config.toml
init = "kaiming_normal"
beta2 = 0.999
batch_size = 64
lr_schedule = "linear"
Rows from block 3 of the image encoder, named by matrix and row number. Rows with one number belong to one channel. Each number is 500 + 40 x the weight over its row's rms, rounded and kept within 0 to 999. All counts start at 0. Numbers have three digits each.
# convs0: first 3x3 conv (encoder.blocks.3.convs.0.weight, 128x128x3x3), inputs 60-74, a 3x3 kernel for each
# convs1: second 3x3 conv (encoder.blocks.3.convs.1.weight, 128x128x3x3, transposed), outputs 60-74, a 3x3 kernel for each
convs0.13:490458482503464479484460455492492474487494498535526513461454469451490439407439437500483432512442455487473522439524485472544538498499516499452500477503464503517522529533435525604502420484463467534538502494540513460488475522475496520476472497463497553483494514518523498526495486483528530500503531493476413458488514488501547511507536498551542529531498498539499457499446410473411360488518432545552499470452450
convs1.13:514505580591491569499481434498578573565540558532542551506532501443460465493528563520513475514519478526508468488476449537503470489475459529532557451456475491504525548484537490535550539500485504520502524525475487515490574496556506460510515474481504535523513556513521511527493493503468511540537577556462455414464511455501470486468482456518469454479555519460460492468435485509478523590560541579489514593531551
convs0.14:464495514456525560503569526491513494506514531468464453497503531481515536502502527481511568438526543455478560507524484536542554534535493462521483485554509519568507504501537497504545491524513446430500442406487447448504555524464587542480564490447547387445526410488521413494480464451539496454472445473476533498503524527477511477476510574459525505494546557584539541577535548491529501470528567387463548462552627
convs1.14:480510460454507463518602532529518576485463486554516500521564528583558548517503484521519551470514537483519546464492521436507519529523537464476472503491481494512512444471469358453440390411432514411486488452451453415429521509503476453512492495502486517478483512470501492482498478533551467463493473494548475473551527498529506477486483500497411449474448450501525540539528560505534549486538556510579555546501460
convs0.15:474596501487496540524560515449448481460511522519557541536546489470489467434429483503607519496483472506390484545496543605473487584514508471466466531494468540575512474437462465488495484468510544541531521503486538408485490464470469470510471468488533577505506501523542497535517509483455420410491451439428410470491552546531617512487510483549547490532496594419490451495566528480560522491459411513516564513519556
convs1.15:548598576550594522522504463520483514527512551541521528448468470456516517497528530453427489510486536527532564532505532504416508449416446482530526495506514473541510445469484449431477500500506438472414461491475508511525435498440491477438502477486515495504559534518535517538529475542493484490462461484506487473458472455503485501492482487533525506520513549537571556546549489492447491524524532476457480461455547
convs0.16:431492584508491589439455548520476525543468492531455492452520516511538475490536496500474468501521522460492497518548518535530434456537447536463499530527499501524507517506448535559410536542445448551462466518467461539463530508481522501487531525460454533476459533505427498475524484549451475562469437513534485532572461439592473469422571471422601482416525420492444511525504496562515463505579503513558524505523517
convs1.16:521517459489498443530539493455429462445462495472505485478474555572484525491481485509499534527517568529483546520443517488498529489468486504491436505543459510482506519500480482562516470478533528508505473468459504412467553513501571510533500496501496499502496520529466476565542514456507527457597560519472519479480538430444441479496552553455531497446433464506528477488433476443512547442461486397430455517516522
convs0.17:447473471488470524480478531508526500469569487474553474498491435508500471466513459539455508550471584511422546537569490510541457516513453475479440515485449495485461498490472489481500561546542538567488456506464574490466538502446514452451515443472541364573534347565552342562488520446488494461466495456473494502493502499494520504483497481490469499473469490487495549458449546486515537484511488490486497509492516
convs1.17:481457497436423445502445511493446504505459495494434515532507507518536492460494474467507427458569468450546467450516500451504549483499524578554525563540505588556510527478505508467484511470485495517478505513448489472454462491475479441547494427562493565494445574472456566492388426448433409436468396437528547525495579551503588500470475466484508466503536469510567518548527547529514524512473473499480476545539472
convs0.18:477524463436505441436521469515518499478524532445520524503505442570535441546517461533540435561450428468434436502510513499535540546542539527514499489483522494502480508511514512480478531515515564489495585480453530475481507537527545510497523511520519481484518401463486458448473464511467494537415504537505440472489543533518542499465499505564463482562497506493507448501448438453449449473492507548400458556489493
convs1.18:458493513500400477548493504455544542492474579486462530454492452496539483495484475424511505464514514445437507538506472501501462537497483555553543538546532568557542483504493523513495479526492488547536473544609465552596437485472511439470494499464462480493481506503543496519442479515419417457478427529479463510495494516547509460514490491481455464489462478457468482396437488442441489486489452448462525483451510
convs0.19:477491534527511507491453424459474490465471471479497492487497480497479501535497509495520477466494516424459443526528519554533469510479422520470478528529461569514477465501506478536521479491508469540507477435493507446469477545569508542549483524491454467491456390434494419425500511481505511468523491527464467498522533515526538470477481496397402467499432491449424486430411450549522556477418438489448465539481490
convs1.19:464467496483452478490478470448442446513429441460404449471525536464446458493507455534491518550481473576489485523481528526528560521536565546459487541461393588500432462484508473513518497471537522509452498471417555464429532475505531482462525486484526495484514484497504468472467491449503505499513519519543477484529489508542558548436423423425434428447437462544528555495502499462492489519502507487406430488443479
convs0.20:465503463593521493429455576521548497536461487496523550483486490476507536478515467524532505553572483472430473529486485449403496529594547512503521495529527464445504543514440501448533438531506483476496487496502488515484523538494491432485467521485505539523494466512427469503487553608534566457453432448487486449483435457501550535481486506474530457512449411448478519596521382392464528574557517507499559527585574
convs1.20:522496508539523472462489398482498522541551548540532519503459513491518492488494481464460554455482459461505541420403505441424499476447487531544472536570528485517533467479526512548513526509535495455480499496435473544464488496489544557603557564514441481473505499485531525473438456431501447483534502421495493455509437404464468449520566497473500455513514499574581503589536446478498506523538533530580533468509501
convs0.21:512562601558556581570530608464515489512514493532536541469460486499506557497476543492516483513544532532541506497532506507477531482523496502575539573557520534551501544520546571546548551536578444455433517562543515545541479479448452451465500452459518511466535553461569560479476507499444445463514502484486489516488471512488495487439500489431511522470556541513541572467505531497535570517471497523487513584540566
convs1.21:540512548523502511557523574531490514573520488563545563498469441558484533522467439458478459484464437490476495479481524426503542435504540486536472465511465510491465500576474458524444492516480444465480456442507481465530554524459464465468460447433438475490458501516489513479540515520482489443490504490494548462484492473475474465555508553490479493487466490498476449508500462534528479486497445509534473541502491
convs0.22:475495452519523528519524538541510519535492541484508492451508467532528486502513486542605577572669630576642645573577625563581579560521532537533558581498523541525503485461492498491487537477464512573551532552533557522517523536547531550535478508508516529507494555481494524506485512472469483498441448419481452523516477532480524512534517507542550482521535502465431457464454508462525529515479496508497451488485477
convs1.22:529551494556521539542545497522538536457534527487520512472480503518509511555495556487481451490461491486445450451499464490484510447486464531500502516489471529523502478484535509515521481556502533526522558513498506457461516517506500496537480541525471446484470500497472505433451429455430451432470477490486468464464448474440411456474437481497493481466446479533521528469482500459467514491470466491476471485529436
convs0.23:456456533491412495422481561501493511511447497496470461417496534414459520449506489498477458525487439487489494537501515538533520555552586514508494558528474471519465483493480501471482486505502445499538469480531485517513562485459549514430535502452500541525479513499516541516505526513463475551489498558568535500555531487559570508518521504454488485524462453492515508416445530460457536496509567463493569508494515
convs1.23:516460534542525505554526532468537475491492510463528493562573511540600489526589460530527452553565535568555499485548506490536526496471562520483442584452455561516463526524486501450463525501492552506521492480446454412440480462534483484525466498550424404455455439473424458486452443470440410440454453482528490506537484497488506534482436494472451472517480480523478495502455446436466424483478464498484441510512510
convs0.24:500521462543507536446453479445475502509480478524548536504491502557504464577559518484473458513558512476541453495482529469406442445426411529528498527522502493487467531473506531419463478363412519463468481456494522455514539480531554477551476391493463505426480521489479522480433439488484510491513544410534511492475403462458462497459473379495505440474522458522555534442472446540481462451559437452417406505459425
convs1.24:465427508486411513459473487511419468539466463458431475520485510500438498487472516512469492554462546464453470468430427533499484470486413502514465504597550475534475489488448461517433476528456480516534413482481440451460475479474509563478601587538531518566516539500483527518497464519467532444477435433488487542511516525566553566538551477499536435469422432492539496463444473525496430472487490405476503505555469
convs0.25:500498505499448520574459427538532516456487477493495474500479488482474471541528546467470561517499552503472473457450417491455428536505439477456397540483441553554486425399443469522447521549522473540507502534527426512510416415439528471431547541505521482535475473513431425486496462494443461483504435489532508483517511465554618569521552462504571543445453454524473456444466479472487519506532484509548520479495517
convs1.25:502554515554539505601555567481464458549474534416471482523525567512539518522566537567554506528506469482545545509563585485510549486465524441497452452436419452429412505542490565498521475470452486500497475481459521480458526512524514442409530457487485530514453451447518519503453482530443477485467469459483435484444465435523517531525525535549525532528528536519522496520552531509495495500512485433447447471459485
convs0.26:527406450514511503435518493560521538501528506467554528531483499524521488520520503471513477486515482500460519462435544480472484505561478478476501482491493513456533537413484507396451458496416487501502501503490534542525516508554522517520492535495498496525539489517523587534459539496452518498469505457610474538469492490468537480451603456494554479557485512482448412506407461512514490583461497578501525464544426
convs1.26:524479519515491505478469463525529551543563495556548512517510498514478526537488507435456444487465480496426464542447529514514511541571570510541465524484525497472489552514553434523456449473444529522519490513496486498493525513544509530496495525517468495485500483506492489489453488456530503503536505517441440465484482463495449501506559528512551494488543494527512493443440501491484506475496469488502531439520466
convs0.27:570490470595535460574585462488469450510466432498483415469485514493495492502479510508446426519472423582508507475485449471519466464522478462471489564526458546506461528511546517481500518508562457498458513473487519469455534529505539509501536551542496611481533587492568561535469480505524473509548518493442468451417445403421460436506494469492473493516474479517524606471458580433440549486495543424459516523480522
convs1.27:503485594552542580566565564553492605487478539480455559579566484574504491528532516561573486560538502476519480538588495570564521520556524475383499428454472422445522397438492481542523463529572521443533475486548544486561498500444556510504558523528502485509513524546483490497499477584500527546522497547437428518452491535484511545490446469464434479487441464410494525458510488501489504500473488442436468494472540
convs0.28:498435547482557501548575426517463476516474495527503462514520522441462461493489466475469460458422474502504525441455433469539514449495495548453469459549517464494488477501513485480468479470488457574531519529503483463494493468501488529551510539533425549580523548454537460479472474464514500494514502486558488512500506541469480438432562462561528481478442496464445525478537446537486450487551473578496529543450516
convs1.28:513476498450516526495541481489490500486472544467534459504498494451389477410437511542528510527484495542472464572505514512499456566458503439466485446450499431458479470456436432437445462461437489530506518544479443463512498506529490506477528560460490514539527463478482468531429495445487529505484547526447436502484548525529580532465506501492531521546459510490485519496494480465475453524538478513532511526570548
convs0.29:478498537512551523477483488455527513477528541501525521499445431543466435530491446515555512519509561505524545541524440563516410466455439491502434443503511476505553537494383657522407564497424497436445528458461477465482524466455527495407499466448518502498526566524511558516426517517430483517454474487446514477505507480511521509471496517476507518481512533484472560537510511582508476550497504574484448534470508
convs1.29:531539506524496466563559534500537557480468551490464566409528490455555533434500537449534494524553569560575562523523466531528475528551486502465467469520504483498519541562512472588473510568539482506497490483524503517501522577505490547455486576484494474501470461497493442477476474457444430479437415461492538500493572574511559545489447450512484449456439457437488444480519482450481446504472480483439505480434475
convs0.30:487477522552582574520551565538516497517517512517525504478471503509539541498493503497478510493504470547545550527527524565611608539521531504514499495526555491494514514556553519578605488523541500503463543564492550545496477501474479491515478480493462442459494444405556457448514489533534480488575517531498564530545544572540535518473486502521541557574559529443449470501526575477484474420439461536540542502563546
convs1.30:516527553458483510464464433559506557582572490574575530563572506598529521519478503495480468450510517496483517471500536470524532446519532493482483504489522499480506497506484453475435429457435461458419445449453464467474540516541498495485504466476535514504493489495535538534471467499457489473430465491529517519460468486490435496493493463447453506468466529535524530511503514550536513479507478507483482430439430
convs0.31:538465429453515550469568511499494483496526481552530501507467506506467510479503534476458443464560529503523543534540474441471502479458424500556472471463521482513511517470502488511483529486494412457518469504518549543464545523454524489479474492525481384533439549490513560500520512495500503541533535495473498500541508488546502448421442464470492463494489445486401506371444575482561493465499525528553464514517492
convs1.31:479489464543539539519508509491544518481505542519479503475538498493510498491465512554569506591522553506510504541499408581490471567585541479510502464500487457444534489544497515532529540496493522520444508515457488469507510527538530554548567530505548495488504489539499543512496477513449493435508533514517494519526543481553474561522511542501444458494420508506544541511525531492495526494490574550540542475504536
convs0.32:471480467523476505470486486503505498514499535547554541482520478466493523495497460506470535592552462429436457519555517386306409552516471511521501503534528463500519532575565436416478552575514481512472443510525494495483499538541442398451522479486478479479499477515466507515475470449527588549493481472527582555468489517465494457473439465536564523460495494523525481491494503472490474538514495474452451487519512
convs1.32:511516454534507468456455436521457498499457510499468496481470462436468489489474482543531512529514503484510575505447489487394500434374453468493486514586522500580513522505478502492589508520476562511539517544500499522507512488437552492573510490513526469516512515509517513523531517538528547552531510500461518478417497421473505473485506531474531536465532504529562534455473456533526511482503492476500493497500498
convs0.33:523432528557557585500488571479465511485498495471523487463486482478487506526552516436480521522506499544476490480480481480516509446451450415412453432534523422485468442503411458504465428491470497544542486437480475528509434483478517538490478544460515493476512483511492456475459511500476499435481404476513438484511520527426420477468503483510467483483485481511484443548558499494478494543555428481414450415452484
convs1.33:486481469444446495447503527488506443471429415503496485472464503461518498451510494480490488503507476422461472550510543519495542546488534434502488440516484423482483500425504478467474609525574559468512519513435488458474535495570489474533521516602511497509486520500468478490411494451444474459410443462481455463445522487483505528511464506526532510515485495549563528540567529500496490524441517503463546579552598
convs0.34:501494533556498455524453500515509522533495474511525487490504491469518576517572607613549548502439514560426536504504503515496467538477436452493485555588510543466444484509500500541490533565493520473475473410468522496485532550520537524503499461445558522524554486459519490501535529548520445460472466520367501500495545482521480424544491477470475537478504538466452442478522526497564533530499491437497544468530522
convs1.34:472487479554481555557513555425501553500482515504515529518506469483521538481451411551559529578501482513521517429451483482458533496476522538573495501557490466465543553439475512462497529469559533542512509487513476494466461424484464424516545491617514496523501528526542553523500526494508458484471458495513421459420415462498472524544574490542547511542514456622557534531514458538502515506594552518558505473442437
convs0.35:463462537448435549456446557487484531481518551496513494498506496521529521502536503450493473427541486438524474493535466500509478467491504509505523559516507511479471577525451566535457556510467485504509510517497511513482521523474526510481512503489455438539395405575405433561514505522440517539481511530612490465722470433680440443473544525441588542472571523505471488562474501501489504447523519481510488467498447
convs1.35:500533542479501511517540598449477497464516493443507501473472507496495491487499491521474495539515570512519585476426457466412484495467472489449417483487460523513493419440489373433487457459490515457513461449512471473502492465504449448526518501542514512544516507546466504499520526479547515510561554562480447435463464422423449429512568554495551510488479511425473469439469461470512490440464455492496452533528466
convs0.36:541493488475487427509490453488488470497499486523532471508492526477473526453493539461428433442348440429397478470468478453460432419412438491489470432472468468481450503500493497513487454480495463460503468459496443505490488481508523537507509537505434479478453469541457491523497521499456493487524471466478512449458475465488465425544503508503506523482452505528551502519539528523536514540517493497508531421459492
convs1.36:536476565562559547625516498461443480505468516501461522491512496501517454526512463515489511515487533478527522498468500521461519461434517452507494458489535420556583501492467507527494550525486448445501464464509450512507501504523469458494431463496530555569518500531476536562526484506542517482613569525553437461510431480477525519517503458462469475468457446491495482511477476493483434517495499430383444470409474
convs0.37:462504504539530552515528493512500535514508520526474492447535504540528501468499473527535520501508467510477490502462494394408486620675581474469476513491495490484463499483480390402528520629495501522524520518492523519486511471468414363447540570479512506491474488518471547524451584516610558440443350461556487520509472482497504500475517479521519422450431485448467486509545516550557522515468479448457491428454433
convs1.37:511538501511547482496529494467454434524502512483498476518468539474505496500541548472473480490482476489491531427352384445350471521425425594646616513586559497521571542529520586642636518575562489510503488502474487538519495482505549628597558574565515492480488499497503525483579560568604569557555490532473469504477541504502540500475574557518544497476488503569607572575550525470475486544544537509565543486461488
convs0.38:449463470484476475384440468527506539468484541428419498435495510472502493499513521462513461491449499496503508545454530486432503495361405487488567399494491401486478493477520460494530489486487528536514481475453469502474490466496463481515470463504529523404560525420456397436423584520432524470434402445470479492427507504381444481528540455560469414455483428505481466422489485443451461562492428534506478491505452
convs1.38:449441433462427472507514503450482420404475477490514541459465491497520458470465486487445540494493521506428505497488521497469559451465425535535506479500539505463530498531461492454504464428449503501539485505493498472449445447459443467520489532520493513550507535509531460497443488506439449491496440538440499485443483484524556505523576568550573508528511460560574532498505476427453444522530516428449509591598535
convs0.39:552526569510353433577574538520475485528482440535496485500457426514460450506495469543464523480414472571565590450482563469481488494507511514483472497422447509490492429519594461548616412494542567490439511521492497494523451474501444519551419497565488528476534503465536530508489427550498401542520466509555577578489519550547479533513548521480527524482520545554536534499530560496507527432536527478535516465482468
convs1.39:481485495531579498545546477405401532460510579482513559564519520552478483528529545522574552508485570451492529473470548457493555487484546516479429467494414446501514562553504524544475517545489498488533522551552535537563526538493543532428568534459491528490450476497452497468524503515523529561488486555448454395454481432432477457505550492421457461449515467461436477495466435535509458462486546485483453533482463
convs0.40:523534542570585574511491506510542525520467486541451466444432415483527496525565540560471563487464511588499553526486518485518529530553549483480460500483473516495487392366390366453432478618535474467490478474475542561545530481450425456450481565507501513551445464464460469534497533541535492496529385495556549515558529519477495494508476463465488480476491520445468474445521521495513476457512495449498512435483468
convs1.40:484473462553577524477488489411442431432436475424511508588549524568550524449461503510493497512470463526555515453393450489387489494444496485544519491538523467491516550518569606637611547491545560527511569564504482524479502473510548532527523525522500512514479475518527535543470430440477519486452456427514479489520535491509543491502522529470514499527537507577581586551538535498501517533510564505579509437471467
convs0.41:493472518563505569538494549506493472522496479451454477522490514555537532553503523536524535585497550575479539452461471570596614536561528512511479511523554496479520379485325506616491481553486551516570515449479484471474410455410521576479467568504476504507506508520494489529511462517511455509512453460525506468568568517481535506504552572532470481478440448521553513468484465507503488534572538503526486507470474
convs1.41:467458538515469567571564596505467480470448462453495448427476448456439469353421435504482504499475503484499462502482537423436435483476485533502503514472461474504415525498556511456517591531578512532509533545540552559505534499578480443488539484569513495507479465503477469505559514483549557558528548454467447529466433511441451423487509503532517517539553498512489474512520544566544542509495442483494495567570559
convs0.42:497428478437484487444471502503540492472525504471466468481478459443495475466505478540527475521477477467471475432457524421467523421430487482489513428460553452506526487486536455530541479537494503543513526527515490491497405494498399504515406513478473530510474551509473538450526552462603455430560440500480477518484494522484507509501486481529468423530478466414470481556527529562528441550497487517484516497471497
convs1.42:495492560466511566537576559546587570505546501515544519499437459527511549499444484431476446513525543553533547517502468508437428526499454524534539477507553458496550526495570456441504501467546484511519466505516428455519530500536506485536477491524472418458476432477495415533480526505484537462462515535444434519400542542490555496474486492486513491490480440516514537551506515562451484532458515442473490462493497
convs0.43:456458471446380453451449478469509479494428462496462484508532497498515522495472446491444456479412463473458494485485522510513500533481521481471537508499484508494522486501504471508531510492522538542561439565588446480519460446461478449433550502473517445472489504461511564501479506501447474499521494518447457479506450437470520501476441466438458471472467468523536439478510519391493581420442507345446482433505496
convs1.43:574507474507536495514500544500513470484508527484487555439379435472476480550529447484541454507518533515551508518545544475551590489546598510463437580474451529480503513518430524459506583566554492463459480473471463508500518535474523491516447498516476460504407469499472444505519518489503473551382451450481505525558565531525545562493451482472445492476471506573545512548529514493512499433479484417398453433443464
convs0.44:556567539597532515567555538478485523485515525495513518470510489483507479493495486510499501561487529558512516469532569500542517514520497504504483539516486548542476477500460471493457488484478490502508499487522555518533501568545511600559496543554555536527530491505579546514475468504456435518462447445442489550459540526456537514493449402495413414544471486546522479571541563509544572486472460440455464493452496
convs1.44:555528531571504534570586509571574487565556535472520507529527538484483476421414447531526536533550581529545605501466495490496517492466487478560627466494585529508571523504506533525477560533506541522494514535533505518548534487487636522503590539489534524568534492542548486548480469533494480548548496534455481578466502591511513586507490507485492513529488509466463442508485425496486446550521550459409471480461516
convs0.45:528552509500544483460512507468536503484528507489515515540421523576465500512452466460528484449515471464549449456503499485504502451458520389536442447560494457555500502461543528455527561494585499500469536478495522552493464451500445483504473469534465485442460493452473514454529486473530481466519482455492505555482511550486463561493534478518534494499577504557493467478468432513530501527379487541475588537463526
convs1.45:470512540485443527517482518506502522507466522459475507473511431562586503502539533457470512508502544491560525497488452512505476489485493479473488471523525452538531522580518596558522501489489514488455482538504452524533514590538567531460527516492461488482497551476488504494444488438459439465473475533478522460474565433446524459550432514519459481491457526487526473453533450525523524509469475438498488507490524
convs0.46:475453467489447449519488531507507491516530486464496497550456475515481452526502502486471503493404453495477490508479474508501506500505489462469460462536563464503541478490546463508575508497553478424439521445467468470477545496523466484534484510557574444482551409494529477514512465420560456452532509525494523441452558525467542496541488507544487469485477490515565544572538543543524466495515573546489502583528542
convs1.46:540525530527535493498468480510481466474504456515473502392441488468492559441472529456481533409458511473488514460499576478542514455532539478481489502494479519474532523606496551585447511545452458487462425500523436492499551523474519500443499481429487428492473458527441465499524525493511460438517480463462441483448402509452458490486450435496434399451441445472484475475440502489484539535543503527489514491456454
convs0.47:484533436471576472474563490398462430405517498397498511443456423491488463487496469447501491464485537468456526461479453522518540459502466480525509489501548510476526519480501557502511528491525593510502534470392549509450486513526447460472437457468472515518421465497479470513482505493431485496415491485479515446491512501437457485513483512489438442502439498471529486471489526433540576474465494505425459559443515
convs1.47:475468504471463477530537520466475492456456437508460470477414477474477449515484491477569532491561490509513520489517530497515525554509530522523485554502486482511493471458497469448462458484512396521462414524516407509536538507514459479494402464490451501487451470524467460455440451485439477499419437471424511455490488479492486435429490498475468453465470458529455521603504527621488530531498536479451517422422454
convs0.48:529497484484473477463526497467477490468494507459467469495505511532484489588538480462432500434426511486455489513490458522561486410530499512528511484566542447471460508521503537526506531544519484477488447426454526509457521543549548548543510525510492404474495311276554454389476495511474456496487481510464527433509581516448508504462422456465418423574501470580525493525509492553516529495457525510513487579551546
convs1.48:504542529496508531511506558525462518561528504602542559508558520515520498505497447532502532464438501553495528514410469547514543513522575506531550466498550481482551508524488522512462446449446462471469467494461477470424459497509477495465459473471482505519543469550565555574525520510499504566501497487449484576390393495436473493539522560475437512504523504530501524573530538539550540565590547476530493420411433
convs0.49:509549499502451477482441458489505507495499522478490525517534512487509536473448497437483514541508477551536518535611558445476615431290379493490530491498510478494503463566451415528608381409491500502490493480507482494528478566483468561630421415492527453424512459470507471508491480555501502402503555534531542532481497565464451489475409448527501459516572526520525494500506499509519504491510469449488507518468444
convs1.49:537499506478489473462476499467462470507444506515509514531506497537513467619536493553519526541541512472497483515454511474447514499426482521470410584606463531545469548548504498553516612513523523517491517478486527544486575501543465506470621551565478524491440462465457437457544564494618591536547556548471518497471536505501482490475510464531510477458495509476429501506509524511482480455477448472524508512518461
convs0.50:503506523529494486457476482453465501492461511536523560480513453485499488466495475512520502497491504498462469451521467482533493450483429450443448483445472501436441405575434447582433382491390458508468500463494463493466402494421439572479428575429449526460446462501443467469485457517483449506544538521450427435386409392419441466462531474504488481496518444491514523491512468495478494477507454546522517488486418
convs1.50:486460480525479462494540448465513523392459523347526468475460505503518514597501592496438505492520512452484520502475534490489573465480538486469438477514444502528463598452530536402486570460583488491498535554532525531513598434608604489563657481607492527534528510508501448486472474512492493501496521470489537512547518527575525575571475540538491534468476473492478488480491480471515478564495568505520572533531532
convs0.51:522570510488521518522560476459481478464505475494519509476516514504499515510487492433452476479431516483401483526517505526499504470464467483514499506524502503544497433430438478450474437400415516506581476432517518482504447488482449443465449430408487450473448313443464339390480482490460462461486501533480496475481559479469574520402436482442415486501405486514539491514499485515520490512466478436413482461431471
convs1.51:522492529476447437469497523473442410535530507549531529582537511500500456484494473471459468504478504472553507473425455423405399544470514453448474467461508498479482473449479476468465546572547505471480480508503430478477501465460451482459416461473515504487489473504533489548592597595502498510488530498488456460471433432479510467506458477480507494445490490537519470519510499460482469514507477462421492474496451
convs0.52:442426444585586595427382449504485510504469512496515479454478526540499531567521510518500511536557492458433442478460481551512501538526507527537516510533542446383407455471446517464461544484503489504536510474541500449528449414450474424412558510488463511544434456480423457497468523579490498532471450445536509484545512490505542507518479463491491477470475439480530533480442481419370378476498523466402436524502529
convs1.52:541492517475491466502456470506478470430413454459464433455472472496457474484465449516491503552521519549540518516475501495482505462485497532449450525489422469441395512603481564557546502559484543523509560556519526509532465461467518537512531523539538479509530510523488518518547517543502499515541501506554493507527487450529545527495536520433503455508513483510559536547463513510535531506545483525523501500495510
convs0.53:449493437516491431566597509502480484504497473512527510454478430514491457502510496541550572512562586502556554485550502498539501550545501411495462515503498547550473471501480466550461505528488497518510481518500549551532478530517497572457488539483509504495473472444521497533526512533475466476437467470525536489526610544555598531528570519460457493495521546457470489542522498495533544471488452471467447489491523
convs1.53:447401396491427444512487472492495477544495511575533574516508495517539532458430416480503556534542543539559551455454479405398465422390444545595577542535558526537497545541521571508551512511504513536471556510486560540457499489491498448499464462465548517549506517560532519564496551471484469475548540459480475549450439509467451482584504547588514536501497508526526535501525539503525527493512517527475508488496476
convs0.54:535472499539491519514492495519543532529549519531551550550495541529513544530542530446423470475447492496565569511473495515476484524523511581584546561561517497517480513481487486476454471445461502459526497472499519525531582539522498520440454428402510529529515523484463477467450495522482499557487520535498491488506472456524519526474500527542520491516548522461527516435390426446477522418456491550545559570548565
convs1.54:492507542520475469547458498465504480467541553511530503544515453501468355420384364464481486486507459477454433473465486474436508473472507506478390465474441534527481466473505485472529524518525383382475430466453415427431464456476501442499523515529487516534501541522528566568511496456478440459511493467544555511554534517542539539499509498480515510508486470440460499484494524512541494475550507551568505483507488
convs0.55:538486575526486525501529493480463496506508513501537518542602518497485518476461483489512509489460541524445565483501518473517523473475483503451438539520477557585514501465498509547529470518487457555530470503506448479452492470515534547560553550527471450450508468490538538508497590496464513527457463512448393439483477440462498448486572474500517473456496499460436427542492404503520460558509430521500487493464471
convs1.55:542583513517587517472546485533496494485511497503474455525472521487528520527495516487471505501475491468454512507457466511486479548536459430422400423435435449442477497508457472508529528592510526519529469546522469487529484478430473539501508562547488482510510510496444437475432476510462466533502531591464477473464519500476490498461504555505483552464484551516520488488481448467437434480476487475518504558589607
convs0.56:535487451561518413517492495513506523486505511439484479457488504515505478557536529536383488552422467534491489500522560522546513434483504520461451562524516472462483497505478517489492550522462526489448544444432542457406426459534487518528446491489499522516540498450497491487422521590423515542445512515477490435532547518476486471544480514492455485512461473513537543453502549466455489564569500561476442565480485
convs1.56:480517576453438552453547539473531502458457472454520499540519525510459500453385411505560530536582500568576518514539513542513456485555503527481512528528509462467477485513460408523511486458502462502554440454553448524522458513443470562459469549462460486511528547486456507501479459513475482543546480576451462559461462558519526551467522466466525491488505499480481513451492521501503496525524553503512533453499512
convs0.57:523526483504499507468464470469469529496480549501506537558524463512473405420423406511486470472408469455454496506523529426472507443479509474471451496491469524418428539542510520471429487465469462503489444458405490485495484477495457472472509449490566511498584530431561542460510500505497500539540516560445463510465526513468453455512480445461411420467471482571534567524522508536489486502486423507465422444504498
convs1.57:524530534493536512444497462481474512526495538542546510522455513435444475487506595496484541485487527547521589484542493517520503506430420439481550417505595442532623467494491498495524496494459462479555478508557486538580488532528508556534508499488556516512485492486464465454464485531503495607485523534462481542440525587450480588488451516459455527525513538440479482492492523484465427510518496501485486492481483
convs0.58:523496489516557465452502456520467487557496493529525504513490516543462495500500498539436486578434492516486514511494477484506498478510465458525524416523555389464542504497521546519557501501519500539535523474515512481499544516512541491483515488460559548379572516202608463253530452512553459455554490474395502486420615590444541548517470471552441469510473489463496508445485501501512477500476493497419501476460499
convs1.58:454491593393461524498483552540543563561530501582567492517505518505483508439446442439531522503561544487547557467491520462455518431430549498500571445465508487432476457448469471463457495478473476560534505517526492487479460471469414502445490525488462432456464448449473460484448577543494545549526537585395429510349376504426457500505515483486462440446477450481479493472446450493459424523506475506532488507487458
convs0.59:484511481519445488582551544522530495473490499499503527483474498539498521497499550428411477456471497466452467526516477475434410545505508549544493481444481506497484476485491450446431479470497506501521481499526464468512558527506493515489507487521494478497512528482499453514513522491527583554477484479565542492500489444503492502497462497500488514484464496510522515466511511523518510520510524494501485537497499
convs1.59:443461469500469485565575565503481467511490506476409462517503504527514538465478481525489522554532559588554559570559634601524592553500574423450427458465418474523494490506521533510508529511517504520494523523538548509516457486512568497547557521524518553536508513535549516523501470452496495488512523491448461472489515474496522466501551496502497547532533513552532531485518508506508517545527508518521493505504484
convs0.60:481450511465450437522508452460488478496520470456517494534506482500477469500486496455428456400413485432426463477510496526516495495510560462496453539538443551539470512489460457479446481471485529518459457492509438472499493489514482487486509496513502426497440383486506458536437477485447459508485457546493474411585535389569553398471538536445521566514506512506498459519527456476506499512507497475493534555565526
convs1.60:497536475533528551500534563439483505494557532468537511491512550467525522488503488550550538562482545519485544512514485540470483521493544453439435422391435522465444458492430470376392458450436488480444439456480420439400500540495459457488454510472441486528443466515503490508525540507472505523453527524532470501454472436436440439479526531461522547503526531485465545428513572413494517477562604540538571568483499
convs0.61:516460519523490529468484531450487506486494497507512531519514500519522484454449439544560529507519517491519537462484498467497461436453431483497536451502503501545513495507474543568517450520439494413436437451450481448472475575501554600548524542494507550514503557469519525472482487525491497511513505535428482549406474540479524528498492481461476449511488477534503514546500501524479511503521482507510524485500526
convs1.61:511501482526477517553505499498504519496479516425425457547529493451488488541518567528484506527517533538531531496459514539468476510477482492531537455533515442523523487466531492435510522468502528574599516552573519526599545526534560511518552502534570517571518518531521447483453481531510539540509549563493439494461488512435484518520447535491480521521493527486515486477515504484492460561481492454441480530516532
convs0.62:483494532464482513467487538506478498478468481483516502440483451466476464458460473435348424400362414443369393511536457553486491495499451471471462480467480469479473505526547524519525478523508497489465485428463508499490481502498540513503494512464444446494467449476478453484575553517564571492548499487469491501498506491483480470546502535507453485488473474415451454402407402441481491512484477510473462535479481
convs1.62:538530549526582528529544511453449433398442429447425442516531559488526531518490478510472498459438441488467502522495487535525521514499521468472485498513492513491437491504511495578521500515489513523539527495575553476534528522532532522511479484499553532514536518537518500562535570563537557490559543535459419410444446444505471487507520525506482495502505485422431466428437450402447464551512514523461478437380449